config.yaml
arch: "repvgg"
train_examples: 26041
gain_aug_db: 10
n_mels: 64
hop_length: 320
input: "log_mel"
activation: "relu"
widths: [64, 112, 192]
beta2: 0.98
eps: 1e-10
beta3: 0.999
steps: 7600
epochs: 149.4
lr_schedule: "wsd"
decay_fraction: 0.3
Rows from block 3 of a small sound classifier, named by matrix and row number. Rows with one number belong to one channel. Each number is 500 + 25 x the weight over its row's rms, rounded and kept within 0 to 999. All counts start at 0. Numbers have three digits each.
After each channel's rows are labels from the 100 clips, of 14848, where the channel reaches its highest value: "band" is the frequency band that holds the peak. Only what is clearly more common there than usual is listed. The data: acted Russian speech (Dusha).
# c3: 3x3 conv (model.blocks.3.c3.weight, 64x64x3x3, standardized in use, each kernel summed), inputs 0-63
# c1: pointwise conv (model.blocks.3.c1.weight, 64x64x1x1, standardized in use), inputs 0-63

c3.38:526498481484573491479525523509527521484491496465481515545502499496507505474476467484513523501490495504499491541512495486499536509430492492501544492519493473512491498448475464497479548518448481
c1.38:493474470482537488434510488473518529448511535482476494498525487489549504500465481505524518450475511478502488531545537511514474501484492493492518481489438520529526505487475514505485522522513478
band: 250 to 500 Hz; 500 to 1000 Hz

c3.33:496483453477548492509494539482504486484445506497519496493513552491505488481497498504477527490541495531523499497512523514489457503499549502569459488481472494527463479468517492473487474484457508
c1.33:508488480505491502542493539456491498527451522449495503501502530472507487475496523499462496517520510489501522497499466483483499508488532471554414511519499463475471522495503480495513456495473520
band: 0 to 250 Hz

c3.41:542468506498573518487471487485509460511490487462487490494520500530527502480480492484490521473491499524523497508521545548449434507509475529503531539487496497462482500532501481497507521498486471
c1.41:504458506478545498464474507512501441516475497513512504520517504534515499522476479508422528484497509508531517522512557510436486520512504497500486516486505502469471478502514528496531546500477494
band: 0 to 250 Hz

c3.50:551462508479523502477468481527486453530508515519487505509507500486486444498491519509477512497524504492454509514486522535512473491515574504455533520505447496528495479507489490535478509476484468
c1.50:538508499506507470495474502488495474518481502485477509503497524527518487489486524523492472535432531487514460549506510486480510519463555481486507538449520453503478493469493500533485528466523472
band: 4000 to 8000 Hz; 0 to 250 Hz

c3.21:481474498489549504504530461536501490487470511519497475484484511525501507515479544507487488501545490460524517496452549481526481523477493458469499494481467518507458490494442504470508549528486489
c1.21:488494505519520480505490489519506506512462513506520450492500489513502493515501537467495444494526529499555524501485534473509487531510488496473459472538500497484446542464459480499495506540442512
band: 500 to 1000 Hz

c3.39:527558489489507511471459490508509528471527497529501460476473469496503484452462481473504513466472510477477468515554491445507546515525493508518485492473516529530505469502511527508483521514487478
c1.39:545508465487507541452470517536528526524532490521485541531450497502483461455507479478491501523477470479478477530523479502507535465523517505497501497534503491519512467492485496526498495503440506
band: 0 to 250 Hz

c3.14:486482518489512453503523482490517508463510442533507470489522479451492474448501491538466474489497508512531498534510511461495483497515466497475465465514478443517515515529520515460512517531492493
c1.14:515472526497504538538513525523500463467498478511492516519500491484464497483489493532514553479506462482503498543515508465497469447516442488523483505502464520516520432510521508455514504496510490
band: 0 to 250 Hz; 500 to 1000 Hz

c3.7:490487477474480520470439554483483516508507562507469504514470511477483484558499498515490493511474458452442488468502487465490504509500494488520491521495479530510533520491477471501521470515489506
c1.7:479482461494487527482506549482475428496449554502492514527440501511499522511497494525512485501475477496516499433518454489478524466514500500516511534504521508516502488522484506520505501494490537
band: 250 to 500 Hz; 500 to 1000 Hz

c3.51:512477504508508472493496520502502492526481448504536488514502494501476454522546519507539475526496522505496519521516527496496483497501530547463503490491494474530515478457435468495449480462494446
c1.51:496464511558495533492520544494518490482491508504505448491530452523492501516481523536514519504555495505485494489483500522473457505495461502510525544451490493533497476488503487504442493466504470
band: 250 to 500 Hz

c3.35:487493509511550518470523525521514496493548531504491499518493463485513477456461471487486454454468508467494492486461512500493495501511522444470538518523499492502505505520437519491517522546505497
c1.35:497477506518535509456493500490526511519514503518508521537509486427487479470477456488481451459469532476476508477511531507495477496498527506467536534530481490506545502549476510486480507535502507
band: 500 to 1000 Hz

c3.37:502495455477507493487507492508469518496542529487519497481465496553483448475487548516507480483500516449497518472525483478522494482492494523498509462535471480555527458462480507490487473514479534
c1.37:493488509486535513514504494494484431475474511510519490498452516527476479502505476502525504468529466473490519480502507517541533447523507499462505479538461516532519423500483505485475497527506503
band: 1000 to 2000 Hz; 500 to 1000 Hz

c3.10:541497471496547520499489508498445507502485540506440484534496460530518481486494467500475494499495476477527475474481503500536469491514517475497458490533507480528514507478522479524516560515460482
c1.10:481464523518494522482502518465478533498551504486467509497513490515556458486482502452456503492489500504508446522491515449497472516471510504499465467509505484508514498505561500514517535482455494
band: 0 to 250 Hz

c3.31:509556485486562492497536498504509480483465447498514471481513506510486517465493520471522512516509555453523492498497491511501482497461528512506545520467497481499443519474494505471526520489481467
c1.31:480519535511522501494512492487503478515452497518516435513485504508439485474503530496490465460526528479515527500504508489506435493515518511517504522506482489516477505495436445506496510511457532
band: 250 to 500 Hz

c3.57:511501498514548522463478494501521472493497476516527451464532550499490525482545496499549490491509534465508497490509505529457488500473529540528513497492486515506461456476511438517486495511483484
c1.57:509485462466540536468539504513539497540464522484489494473510521478495503519504459531530479539521503484463490504530539525520461458493522501534508516505493524498472472492485479536475516489453490
band: 250 to 500 Hz

c3.15:508496491464509512515483498525517490444499496484555508501481478514481477474465494489427546478511503508536514498449497499492454534481462510511493540491465530499469507480520507474531527522490487
c1.15:512471480500531524466529496510510446483519524528530490511458504538451491487477467502463513455528503508505476510493500482535487502483483518506539508485445529531511473482492544473525515536475496
band: 500 to 1000 Hz

c3.3:525475466446544522469518478493505488519490510480503530485544496511522459485511496505529511527538461541521454504517535552542500483466485505501526494481487468519508458501497474490490476473492483
c1.3:476483514500504467511508496457482487496470471484545515463533510519517504474535519478491503523508502567556468483503519488485489477470503530501514513452533452498478468537530488516499465515521507
band: 0 to 250 Hz; 500 to 1000 Hz

c3.2:516491473487526498522472495516534434500485519494532508534503473542475477491488540516511549513518507521500503476478483464485465518492439513517472510509454497486483491519509467442531520510489493
c1.2:454466507507522464478540472523541456482490532510539556501485492550480465493479498521504507508535479534490482481529518473488485500471485532517506511464504494460496447499536519495513513509496497
band: 250 to 500 Hz

c3.25:520514558474552462506520513487467489488498519502451519495505500512521442495501544503560533503490470541535490494479486497537494482465480502504521469474491480487475471487493482483512501512543489
c1.25:486480518481516466539475505510476497503522505506483506508479477491473487516540488524520542520485436526478495497504521469505487472516524522464538462514488462496497495520513432515484505571501520
band: 4000 to 8000 Hz

c3.16:513535465470511514487517510485520508478500417529464468457497536500473504497503497508493455484506505543483498478555528519454508460517528500488482505496487493508514512513492486509525486518523446
c1.16:460540510522477449494486509483496500483557484491482469437522475503496508510531520518486443491523532548495497465512464473468480517498502515501492475503526484503458540469489502520488492515517483
band: 500 to 1000 Hz

c3.12:488516542483548551485542533500487487446458528523528472484496508531495478472512505505487479487510455470501500466474511505470490485499483500543534513480488471522515508451490450501506482521519486
c1.12:500473500501509577481518505490501513496512514545492483487555500505519476477492469451482496479471463453502515500526482530521452477522483509499531515513532499519540475460510491532499459492484493
band: 500 to 1000 Hz

c3.34:515452493472547501487493525487511480482482537505488545524499497493492487497454504470491499478511524518453485476491500510490461469494554488461508527449510502509509484561469492530506532465528488
c1.34:543496449488524500479451516477497510515467503469454503551470502470505511502498497480502466522477509514493525499495499498512485494499533500482496545498504467500498520544431456557494492468493512
band: 500 to 1000 Hz

c3.47:487484540453466490481492462553519506486516491485511477550513492521467499434484518488507522485542523474521524520477479509507464489483489510491515471505476473503448481469530496543500519504481520
c1.47:505511517487480462475509524538495485461517499485517445483500484518511516464488543496489489509490540497491477504459469465461506525433509528557504500483527465518472498499529502516531536492504476
band: 0 to 250 Hz

c3.49:511507496506504524497519505530516496524454465516531511479535474438497439457516489464498474503497504548500500503531508577492502467515472504499538521479505487495484462494493486476477514481480480
c1.49:467521510527469492511494479486524512509504438467546480481508498441522455463525464493506499506507537546489522501526492535477506497475517524497537502498521483523489513473484454495486507496506444
band: 500 to 1000 Hz; 250 to 500 Hz

c3.46:523495465503534516472516475478512471510506498548485520519492522533483522536495507488521488451520469440512473511533509514526460482514500489441513509496465485495510508484501447505525505537450508
c1.46:516520474489514496498511519551516488464430473513505520500484497502511493482516499485450513550441483471540473522518498479506543514500499545525501503459508454510467515493528486510508509518471499
band: 0 to 250 Hz

c3.5:501459541477567484506457461488534495475469512512567492493496551505510500480495484491503498481510484504496464494513509489532489479482529467462475506491474525513511494499460520470502512547500465
c1.5:464477459504504507479490516512466530477520515505477487474520526443497456476508530501503472500487505498515470544522493502503477545482516490478515469478471471506484542496494517540459535499456552
band: 0 to 250 Hz

c3.61:555516484493533490522516504481527460499485513471485523472533490498472542463484504507520506503525564499528460533532527515500486468444491492496486517498513513486479481443451498501515480492490504
c1.61:481511544563505495497515491471487486482496503490509461437532476467500510488489460519491519480499549507493524541537527475474503513484491509496506511478473548498495513493455474507451510541489483
band: 250 to 500 Hz

c3.44:510506499474582507463512506494528506475507465507488432451511540516490498457485506527489529487488520526535478526486508493486460530463500530504514484480490518506477496476511489544509523525496499
c1.44:465500475474528497488448536510528518501498469475516456517520532505550480479509508520491489498508462525533505494480507476486498510506489507487449497528486490443495538452463495471484521483474546
band: 250 to 500 Hz

c3.45:525507463452569500475470499536512515485478465497510519493513495511491514520499499495477514481508518521557514492514548529496470503509513485524490495468482448491500492483529479489512516462440457
c1.45:501509481452541502495453511523477513475489506526491503471487496522505488482516524504495456439512521513523521465483558488509487531521515509514492481497473470518513513509527490505492515484410469
band: 500 to 1000 Hz; 0 to 250 Hz

c3.52:520550537515489499527497524492489483494504459501508510482494467477474525478468463470457504502503549515463490518490501470465499496447480499516524505491476523515476470466531500512563500502545471
c1.52:484508524514491502477517494485514516457538464543529511458519488490494506475454479477460509491515528515478493506503497501465472510467486500497516499439471514535508456496540522475573518510501501
band: 0 to 250 Hz

c3.28:528449487409514511499495490486497482496500530501448488512530521495519489460514489514511508498524514565511488436498515508492503473486520501498531511506547511491471510505490482514502500448484493
c1.28:506455537469497474551498473472474498489467519480467522513487506516511523523509497510511517493552472527539507445477463506489504505460535500513489482489559484450464510499513483500466503503507486
band: 500 to 1000 Hz

c3.0:466517468452520528492517482492447509494483508493523537474508479539519470468487518479469493526536517503486467484523468463505493509525484473497507471492454459517537477507516538449493500511469514
c1.0:480491497477524509471501519465489507460504519508516509485502499540520492480448510490492518491500494473492431491515494419507507517508498504480508482447455481525546502529504541476502527488501539
band: 0 to 250 Hz

c3.63:481493522499509526490538513504512507468538530527495512454503524535482525470462505466505501511480519481474481487491496445517507490532440491489530490481471501494498481468519552469555508527525472
c1.63:456492506532508517465504481468486490452509531534514467473488525502476505495464508492494490480501535487491516476513517433506495516492472493450517496494439535498504525516506541470523510558501505
band: 500 to 1000 Hz; 250 to 500 Hz

c3.59:503454541534468477492518483469463483548506510467529517521519526484477491492509486501474468520483495527509506465499518515477471495518502498496503545530492498496492508502479487461441486564466458
c1.59:459479536527434493479520482446517500520520505488507499488571504463524508516495501495495459508486509507476504476483494521467446510485464501484505541479542506499475534486509527491497493523509465
band: 0 to 250 Hz; 500 to 1000 Hz