Rows from block 5, named by matrix and row number. Each number is 50 + 10 x the weight over its row's rms, rounded and kept within 0 to 99. All counts start at 0. After the name is the row's rms in percent of the matrix's.
# c3: 3x3 conv (model.blocks.5.c3.weight, 112x112x3x3, standardized in use), inputs 99-109, a 3x3 kernel for each
c3.55 100:58 37 58 50 44 61 55 35 64 48 56 53 46 48 55 57 48 63 44 24 40 48 49 54 68 44 57 31 75 50 52 66 59 45 68 48 39 42 36 39 46 55 54 39 59 37 47 42 48 54 40 61 72 56 74 63 46 36 47 46 54 40 43 56 34 55 78 44 51 36 51 50 53 56 55 70 46 41 66 54 49 48 64 49 27 43 63 50 33 59 36 43 40 47 56 43 43 48 42
c3.56 097:64 51 45 34 41 43 20 42 49 48 41 52 56 36 52 34 64 60 55 52 58 35 55 60 30 51 38 37 58 54 45 46 14 53 43 46 48 48 47 41 53 38 36 63 48 41 43 39 27 43 34 24 49 38 43 53 61 55 47 49 33 57 55 42 61 47 51 49 46 38 46 51 29 44 31 33 50 41 39 61 49 55 54 55 22 56 60 24 52 35 32 51 45 29 46 56 39 47 37
c3.57 098:53 41 40 53 42 28 48 47 40 57 50 44 49 48 68 36 45 38 68 43 40 45 56 44 74 49 34 52 46 51 36 49 40 37 80 66 61 44 62 40 55 56 42 46 36 63 47 56 34 40 44 44 62 30 39 53 57 42 50 39 57 53 66 41 47 35 34 46 47 54 52 52 58 44 48 57 46 31 57 59 32 51 43 43 54 51 50 63 48 43 61 57 46 62 35 38 36 37 34
c3.58 102:49 57 48 57 55 54 61 48 51 46 41 47 55 47 50 55 62 36 51 62 35 43 51 52 62 57 64 42 80 64 44 55 48 43 29 45 40 49 60 63 54 51 35 57 38 52 57 49 57 36 56 49 54 54 53 38 40 55 48 57 47 39 52 41 46 71 51 61 65 55 52 56 57 43 56 42 59 45 43 35 35 55 53 45 42 51 57 57 55 47 54 51 56 48 57 56 37 38 64
c3.59 097:59 49 39 58 52 48 57 32 37 52 60 40 60 44 50 39 43 57 69 52 66 62 63 47 34 38 47 38 32 37 51 49 66 53 43 44 57 53 56 50 61 43 60 50 53 55 35 35 51 57 40 49 50 64 61 46 39 53 55 49 59 41 62 47 44 40 55 56 73 56 57 27 53 58 32 64 55 51 57 52 53 59 36 49 53 52 34 47 48 53 45 53 47 49 47 63 55 53 58
c3.60 103:51 23 60 50 43 49 50 48 55 50 55 49 56 47 45 47 41 50 54 24 63 24 43 73 39 49 48 49 36 52 55 62 63 35 38 47 43 39 42 30 57 43 46 50 33 44 64 43 39 51 57 25 40 57 53 55 51 56 59 64 64 56 51 45 72 68 39 71 63 46 46 58 34 33 53 54 35 30 46 28 49 62 38 50 33 48 71 37 60 62 53 37 54 38 40 49 27 43 50
c3.61 100:64 45 30 52 41 53 48 58 58 49 54 46 46 43 45 44 37 54 54 44 48 55 56 40 46 56 51 56 57 51 33 55 67 44 71 43 49 55 54 43 50 47 43 42 51 53 54 53 45 52 44 58 49 53 38 46 56 52 53 50 35 45 39 58 50 49 42 58 35 62 59 56 53 27 37 56 42 37 52 66 47 52 42 50 49 39 70 60 20 48 53 51 48 54 42 32 60 50 39
c3.62 101:61 44 37 39 37 48 52 63 44 48 52 43 41 57 39 34 48 66 59 41 55 37 46 44 41 51 45 42 68 34 64 52 51 30 66 62 59 55 54 53 42 37 28 55 54 56 57 45 45 52 47 59 44 52 54 47 49 51 51 42 35 52 44 66 60 52 59 50 27 40 46 42 57 51 49 36 44 50 57 57 53 54 68 37 50 52 26 66 56 39 39 55 61 36 47 49 51 44 59
c3.63 103:55 40 51 47 45 63 55 58 58 56 50 39 41 62 39 73 48 41 63 61 64 55 43 56 61 42 55 58 56 68 47 51 40 59 47 46 66 51 43 53 52 32 44 62 51 65 35 50 54 59 40 38 38 55 46 49 43 57 60 49 51 42 33 60 45 55 66 56 61 47 49 50 36 50 43 38 57 36 67 66 47 50 51 45 38 51 40 46 34 24 53 47 51 44 54 51 56 58 45
c3.64 096:44 55 52 52 45 40 69 61 47 48 51 37 52 40 45 38 48 56 40 53 51 65 40 54 48 44 58 47 57 64 53 48 49 56 56 33 29 51 63 45 40 33 47 58 40 42 59 41 59 40 31 62 28 28 46 51 43 50 53 59 42 43 37 49 51 64 43 59 62 34 55 58 65 57 51 59 50 50 54 67 63 51 63 48 70 44 35 71 39 24 47 41 49 37 47 42 31 45 68
c3.65 100:38 56 58 42 49 41 61 41 53 32 58 59 46 42 66 56 49 38 46 60 44 57 56 63 54 52 42 37 62 42 47 64 62 42 45 63 29 55 66 18 63 51 35 44 41 54 60 44 67 54 55 79 40 35 26 39 49 16 35 57 60 65 43 43 54 55 38 36 55 39 48 54 48 49 56 52 52 60 41 54 43 48 58 50 49 54 69 65 55 61 61 51 40 49 44 48 36 43 63
c3.66 095:57 44 50 49 51 48 44 62 55 56 51 49 51 46 47 61 33 73 54 56 51 44 37 58 45 57 59 51 64 58 42 52 47 27 47 59 52 43 49 46 53 39 53 45 49 54 55 49 30 52 55 31 49 28 64 58 44 61 45 54 48 72 60 53 73 58 63 44 45 35 45 32 40 41 22 69 44 25 42 46 60 55 55 69 58 54 58 59 48 56 47 40 38 29 31 36 45 29 39
c3.67 101:55 47 55 43 47 51 46 56 36 50 45 58 39 50 49 53 61 39 43 35 41 39 50 30 54 59 47 54 66 66 61 28 19 54 45 65 45 66 50 49 46 40 46 62 35 57 51 65 47 43 67 31 49 47 63 46 40 47 41 67 56 56 46 44 72 45 50 44 39 58 44 53 55 44 49 32 55 59 51 46 53 67 40 55 58 51 70 41 62 32 57 48 41 47 42 39 46 35 40
c3.68 102:56 59 54 61 59 52 56 28 29 49 56 51 47 57 43 39 58 50 44 60 60 61 57 34 70 56 36 70 46 44 55 52 40 63 48 42 48 56 51 47 54 26 54 53 45 66 54 40 62 50 47 50 35 59 39 57 37 29 43 48 46 46 49 73 63 26 67 46 35 54 44 25 34 46 72 47 41 53 52 42 45 48 42 23 45 50 45 58 47 53 57 46 57 48 40 42 40 28 31
c3.69 100:31 53 35 44 48 47 50 47 57 50 53 48 62 43 40 55 53 36 45 53 32 67 62 48 40 34 61 58 34 47 64 43 53 56 69 57 39 48 45 67 51 36 52 47 56 39 54 62 65 46 72 49 42 64 42 49 56 47 58 53 49 35 41 50 38 68 38 44 71 59 60 57 54 44 44 51 45 43 59 77 64 46 43 35 39 60 40 35 36 38 54 26 53 52 48 46 60 57 43