Rows from block 2 of a small sound classifier, named by matrix and row number. Rows with one number belong to one channel. Each number is 128 + 32 x the weight over its row's rms, rounded and kept within 0 to 255. All counts start at 0.
After each channel's rows are labels from the 100 clips, of 14848, where the channel reaches its highest value: "peak in band" is the frequency band that holds the peak. Only what is clearly more common there than usual is listed. The data: acted Russian speech (Dusha).
# c3: 3x3 conv (model.blocks.2.c3.weight, 64x64x3x3, standardized in use, each kernel summed), inputs 0-63
# c1: pointwise conv (model.blocks.2.c1.weight, 64x64x1x1, standardized in use), inputs 0-63

c3.55 [150 151  94  95 157  97 136 117  74 104 111 121 152 112  86 146 165 131 130 146  21 123 191 138 113 102 112 136  88 125 145 106  66  58 108 113 161  97 151 122 162 103  63 163 142 170 117 120 117 134 160  65  93 158 157 133 113 153 166 156 136 121 120 119]
c1.55 [153 148  67  59 129 109  97 154 126 130 127 130 143 117  39 134 124 125 196 105 112 149  66 105 111 103 110 165 148 140 115 116 144  84 119 135 115  67 159 172 109  91  78 180 183 173 107 146 129 135 125  96 129 145 117 140 108 136 182 151 177 106  88 121]
peak in band: 500 to 1000 Hz

c3.58 [210 164 122  85 154 125 138 125 126 106 124 143  88 108  97 142 146 152 113 132 109 157 113 166 177 102 187 162 162 127 129 117 105 141 119  90  66 142 119 131 103 148  74 126  59 125 131 111 128 154  71 119 151 156  98 134 100 171  76 215 129 113 118 182]
c1.58 [170 169 109 109 140 104 116 189 102 143 120 139 147  97 112 122 103 121 128 102  56 185 112 108 112 119 179 174 111 108 128  91 127 161 164 140 142  96 100 133 129 130 113  51 109 120 121 113 158 122 160 107 200 137 120 132  86 166 171 177 141  28 128 119]
peak in band: 500 to 1000 Hz; 250 to 500 Hz

c3.34 [191 150  92 130 106  89 179 145 120 104 116 144  57 117  97 136 160 115 126 160  96 163  86 115  88 105 167 130  61 135 124 150 135 113  45 129 124 147 117 175 112  98 129 150 118 178  85 160 118 149 134 105 129 148 132 167 112 200 136 149 112 178  75 162]
c1.34 [144 138 172 137 153  64 107 159 110  76  79 109 121 132 106 146 108  16 130 159  79 156 138 142  95  88 181 162 104 163 113 157 112 111  91  94 131 116  77 169 104 165 169 137 135 111 112 127 130 153 159 127 136 109 164  86 157 172 150 115 139 133 101  82]
peak in band: 500 to 1000 Hz; 250 to 500 Hz

c3.44 [140 190 123 153 156 102 114 174 126 142 128 133 101 100 144 183 121 132 160  99 163 192 113 113 107 176 150 142 165 122 113  49 174  65 107 118 112 117 104 129 100 100 134 145 170 122 139  99 138 152 101 151 148  46  87  92 147 131 167 160 127 100 104  61]
c1.44 [143 211 111 137 163 143 125 176 101 132 149 129  89  73 129 181 146 148 142 142 171 176 102 106 125 137 110 139 149 136 120  29 156  86 122 135 130 111 122 144  87  96  59 129 151 108 124 116 136 132 117 153 135  99  33  88 159 158 135 165 117 104 142 116]
peak in band: 4000 to 8000 Hz

c3.62 [169 123 154 136  77 105 166 181  91  86 124 123 134 137  86 125 179  97 122 128 159 139 113  68 138 171 156 101 167  82 106 148  84  74 102 165 129 154 158  97 128 137  74 133  91 180 127 128  95 131 137  91 150 130 139 148 103 137 177 115  64  91  58 139]
c1.62 [132 165 119  98 136  87 193 103 167 123 184  82 131 140 118  88 148 159  98 201 144 114 160 188 130 131  94  96 165 119 135  90  64 113 127 152  87 123 125  86 112 171 114 103  73 149 188 137  65  98 127 109 127 150 136 156 114 126 125 145  84 131 141  77]
peak in band: 0 to 250 Hz

c3.56 [147 114 119 136 121 157  74 109  70 175 103 110 142  79 129  94  98 117  66 136  94 101 173 108 140 140 115 146 169 116 181 119 122 139 119 163 132 163 112  77  98 115  80 175 164  83 125 128 142 176 183 115 108 136 148 128  60 158 110  49 149 165 102 118]
c1.56 [116 117 111 113 116 147 124 119  96  97 154 130  98  99 147 173 158 138  27 143 169  98 148 150 160 132 105 114 118 122 178 118 185 178 156 104 153 116  72 111 138 127 111 143 165 115  74 142 166  67 161 127  88 135 118 112 133 207  99  65 140  99 157 121]
peak in band: 0 to 250 Hz

c3.25 [102 110 112  90 213  78  94 118 158 108  83  82 101 119 115  88 166 143  62 155 126 163 125 214 112  68 114 112  96 138 122 159 121 183 157 122  97 145 135 120 137 130 113  89 135 164 144 122 154 135 113  84 125 171 105 131 131 145  93 190 145 154  88 122]
c1.25 [121  15 154 135 133  33 113 100 160 120  51  80 145 129  92  95 109 139 135 124  98 133 132 170 130 144 109 138 135 131 145 157 140 154 154 154 113 121 130 120 110 167 137 107 124 102 126 104 170 177 118  72 175  55 123 128 116 118 111 148 144 164 118  93]
peak in band: 250 to 500 Hz

c3.49 [158 153  89  82 192 129 111 136 146  95  91 105 107 139 127 139 155 117 127 153 119 187  95 128 162  70 117 108 120  91 146 149 177 142 115  78 105 171 169  94 121 143 109 123  38 160 125 132  97  86 103  98 137 165 126 155 117 120  98 165 172 141  57 174]
c1.49 [113 107 157 141 121 105 130 134 119 102  47  99 150 197  91 109 106 124 118  80  70 128 148 129 136 170 106 176  99  50 117 146 117 140 140 147 155 166 165 130 101 139 172 116 125  59  85 103 140 131 135 123 159  76 113 147 158  62 112 174 103 134  84 146]
peak in band: 250 to 500 Hz

c3.6 [136 125 130 120 189 121  73 148 127 135  76  87 126 123 124 103 175 128 136 161 136  98  71 128  82 135 133  95 120  97 117 175  92  53  76 171 135 172 160 138 119 135 135 141 211 104 124 100  65 140 111 105 117 152 108 167 134 111  82 120 138 197 100 119]
c1.6 [110 137 163 127 157 136 125 145 153 159 110  34 128 115  76 153 101 167 133 168 141 130  98  99  85 137 139 107  92 103 122 134 124  64 128 133 135 144  91 116  90 158 128 101 208  87 180  49 129 165 134 120 154 141 135  93  79  95  78 130 170 133 142 149]
peak in band: 4000 to 8000 Hz

c3.15 [171 136 173 149  88 135 155 159 108 159 153 141 108  92 179 115 115  95  88 135  76 155  77 143 148 113 183 117 120 153 141 123 150 155 103 152 115 137  97 106 109  80 117 113   4 125 129 152  54 118 105 155 170 109 132 124 120 110 117 109 106 127 188 110]
c1.15 [166 144 132 138  88 165  90 149  86 129 130 166  84  85 140 189 133 152  94  99 143 151  57 107 148 138 146 158 148 142 151 143 153 165  94 117  84 167 101 126 119  72 124 119  94 151 143 151  67  65  83 143 139 113  84 122 147 178  83 135  72 151 170 140]
peak in band: 500 to 1000 Hz

c3.7 [147 168 180 151 109 132 128  25 157 117  97 155 112 128 178  82 114 133 102 139 172 128 104  67 129 150  98 101 115  69 113 155 100 136 115 159 130 131 107 125 105 116 148 133 132 106 172  94 118 180 126 122 182  86 152 133 149  63  79 117  64  91 130 120]
c1.7 [141 130  60 180 115 146  54 135  96 162 110  88 135 163 126 150 125 110 114 105 158 147 148 175 163 151 138 107 144  85 181 123 107 125 106 127 128 108  32 104 121 100 153 103 149 159 200 185 176 118 169 129  97  98 138 119 111 140 133 129 146  67 126 146]
peak in band: 250 to 500 Hz

c3.61 [179 173  86 121 119 134 149 131 150  72 166 138  92 149 180 154 132 125  85 152 123 152 112 127 139  92 115 155 142 145 144 122 172 122 108  43 138  81 120 158 137  66  99 124 117 158 150 201 161 155  86  84 132 154 113 133 125 129 154 134  82  62  70 147]
c1.61 [155 114 237 169 118 103 138 143 132 108 113  76 127 175 152 112 124  87 102 181 167  56 117 131  63 158  98 129 133 131  94 159 130  90  81 121 131 168 138 100 101 130 155 135 120 160 109  85 125  82  99 100 195 101 144 137 167 115 106 137 104 143 111 136]
peak in band: 500 to 1000 Hz; 0 to 250 Hz

c3.38 [180 148 159  95 117 122 130 192 106 134 144 166 118 145 167 124 149 168 103  82  78 148 124 135 148 126 159 139 142  90 132 124 196 124 121 124 168 192  73 166 116 127 111  14 116 120 142 129  73 124 130  70 147 136 124  74 117 116  88 136 129 123 100 127]
c1.38 [149 104 134  66 108 127 124 119 128 114 159 191 100 114 161 178 167 165 100 154 129 150 155 147 125 111 101 148 157 143  95 135 198 112  97  83 139 192 131 144 134 139 137  97 121 175 124 127  20  60  65 111 124 133 122 114 150 152 115 137  85 103 123 111]
peak in band: 500 to 1000 Hz; 250 to 500 Hz

c3.50 [153 117 115 136 158  94 130 109 131 130 150  88 149 153 107 111 154  89 130 152 110 145 157 148 116  95 134 136 100 164 134 139 146 127 128 151  69 179 140 130 132 132 118 143   0 179  69 154 110 127  65 119 106 165 127 141  68  85 143 170 137 138  61 114]
c1.50 [131 114 127 131 204  96  92 104 155 122 127  85 159 153  82 123 132  70 125 143 116 194 148 153 126 121 139 127  99 161 146 124 151 139 154 115  72 115  95 125  60 130 142  87  87 153 104 125 154 150 155  79 145 148 147  36 106 176 156 150 163 131  62 115]
peak in band: 500 to 1000 Hz

c3.16 [138 128 133 140  58  74 102 146 154 177 154 188  98 153 142 109 122 110  71 105 174 171  98 146 110 109 145  58 103 118 133 150 213 147 152 138  99 165 121 161  87  68 137 107 157 136 139 107 175 157 109 103 134  66 119 101 115  96 110  99 125 153 137 125]
c1.16 [149 133 129 127 125  83  75  92 154 200 154 169  91 130 129 107 106 133  74 108 157 189 128 141 151 111 149 100  51 100 152 138 214 155 152 130  82  96 112 158 124  79 136 133 149 118 114 140 217 142 143 111  97  99 110 108 117 115  90 115 129 142 165 131]
peak in band: 500 to 1000 Hz

c3.26 [135 173 152  96 147  90 131 120 145 205 146  92 105 133 101 132 164 171 140 121 137  45  73 152 141 145 110 133  95 120  81 154  92 108  88 140 138 135  95 130 131 126 143 143 239  96 121 103  89 157 102 127 123  70 108 153 143 130 126 164 153 138 124  71]
c1.26 [111 163 146 119 143  68  86  86 172 171 168  71 147 146 139 136 150 122 169 144 149 103 110 122 126 121 127 104 122 130 104 124 116 126 133 136 132  92  79 122 140 126 138 133 162 121 118  90 120 118 139  94  93  14 152 116 162 142 131 170 172 167 142  22]
peak in band: 0 to 250 Hz

c3.48 [215 160 113 142 114 118 131 145 200  99 184 147 165 146  96 115 122 170 146 151 153 160 123 142 127 100 126 165 100  93 137  68  72  55 102 130 104 129 117 106 109 102 135 121  50  74 131 131  82 150 126 123 164 164 103 134  69 127 127 122 113 143 128 160]
c1.48 [197 133 159 118 113 138  76  59 171  59 162 132 149 124  85 105  86 145 165 156 122 134 141 117 110  93 134 141 133  68 174 111 124 111 103 163 133 132 137 157  90  71 111  84 123 125 121 145  59 179 130  95 185 157 142 160 102 159 146 159 114 129 166 134]
peak in band: 0 to 250 Hz

c3.31 [158 176  96  59 135  66 117 134 129 178 142 143 120 141  88 159 145 115 118 139 122 137 100 150  71 163 139  93  84 163 181 114 112  93  97 104 129 101  96 159  93 109 149 121 155 153 119 156 105 150 204 127 126  23 146  92 156 154 125 158 133 112 112 109]
c1.31 [215 156 112 118 127 125 112 153 108 159 146 153  38  61 146 190 135 145 127 116 125 132  96 107 127 104 141 158 105 126 129 132 148 137 120 112 106 130  87 140 133  87 136 143 164 147 142 132  61 160  89 157 167  87 111 113 118 131 118 221  79 118 164 166]
peak in band: 250 to 500 Hz

c3.35 [125 160  98 117 106 105 141 161 104 128 123 153 160 169  76 133 122 123 125 145 158 107 136 135 146 109 151 112 141  87  98 147 149  21  45  85 196 121 147  91  54 128 171 153 130 134 158 135 150 111 157 132 100 116 106  88 121  96 154 100 135 102  64 136]
c1.35 [127 117 186 124 112  96 137  76 114  63 106 156 147 153  72  65 111 159 167 128 128  93 133 125  86 103 120 143 153  75  66 146 143 108 103 136 140 132 169 149  37 114 162 141 189 135 139  85 110 148 102 126 190 119 139 142 136 134 156 146 108 113 112  72]
peak in band: 500 to 1000 Hz

c3.42 [137 111 129  97  74  87  86 127 125 180  99 174  81  51  83 109 123 132 176 169  58 131 102 138 114 103 146 141 143  95 143 176 147 144  83 168 161 143 168 160 149  82  97 117 101 103 154 151 143 155 121 118 144  78 116 127 136 106 161 184 114 145 126 182]
c1.42 [115 159 151 111 127  84  46  91 135 136 113 189  74 145 148 108 107 122 138 159 123 118 126  83  86 112 186 144 118 120 119 133 151 159  85 111 152 176 104 109 129 135 202  66  92 132 132 143 105 107 104  94 171  91 194 147 181 172 133 110 118 152 114  94]
peak in band: 0 to 250 Hz

c3.63 [140 148  92  69 183 166 129 113  75  91 137 138  66 156 165 194 116 104 133  96 100 133 112 123 121 126 118 173 161 139 112 125 172 108 110  89 119  96  80 144 126 121 103 173  53 182 151 160 109 113 111  88 108 123 160 146 126 145 157 162  97 116 101  56]
c1.63 [136 128 157 115 125 130  73 156  85 100 139 159  73 158  98 154  80  65 203  89 126 122  98  63 112 121 129 186 158 110 126 157 158 123 131 127 150 123 105 157 113  80 115 162  98 117  97  90 138 163 133  79 112 110 170 137 120 124 155 150 198 105  65 122]
peak in band: 500 to 1000 Hz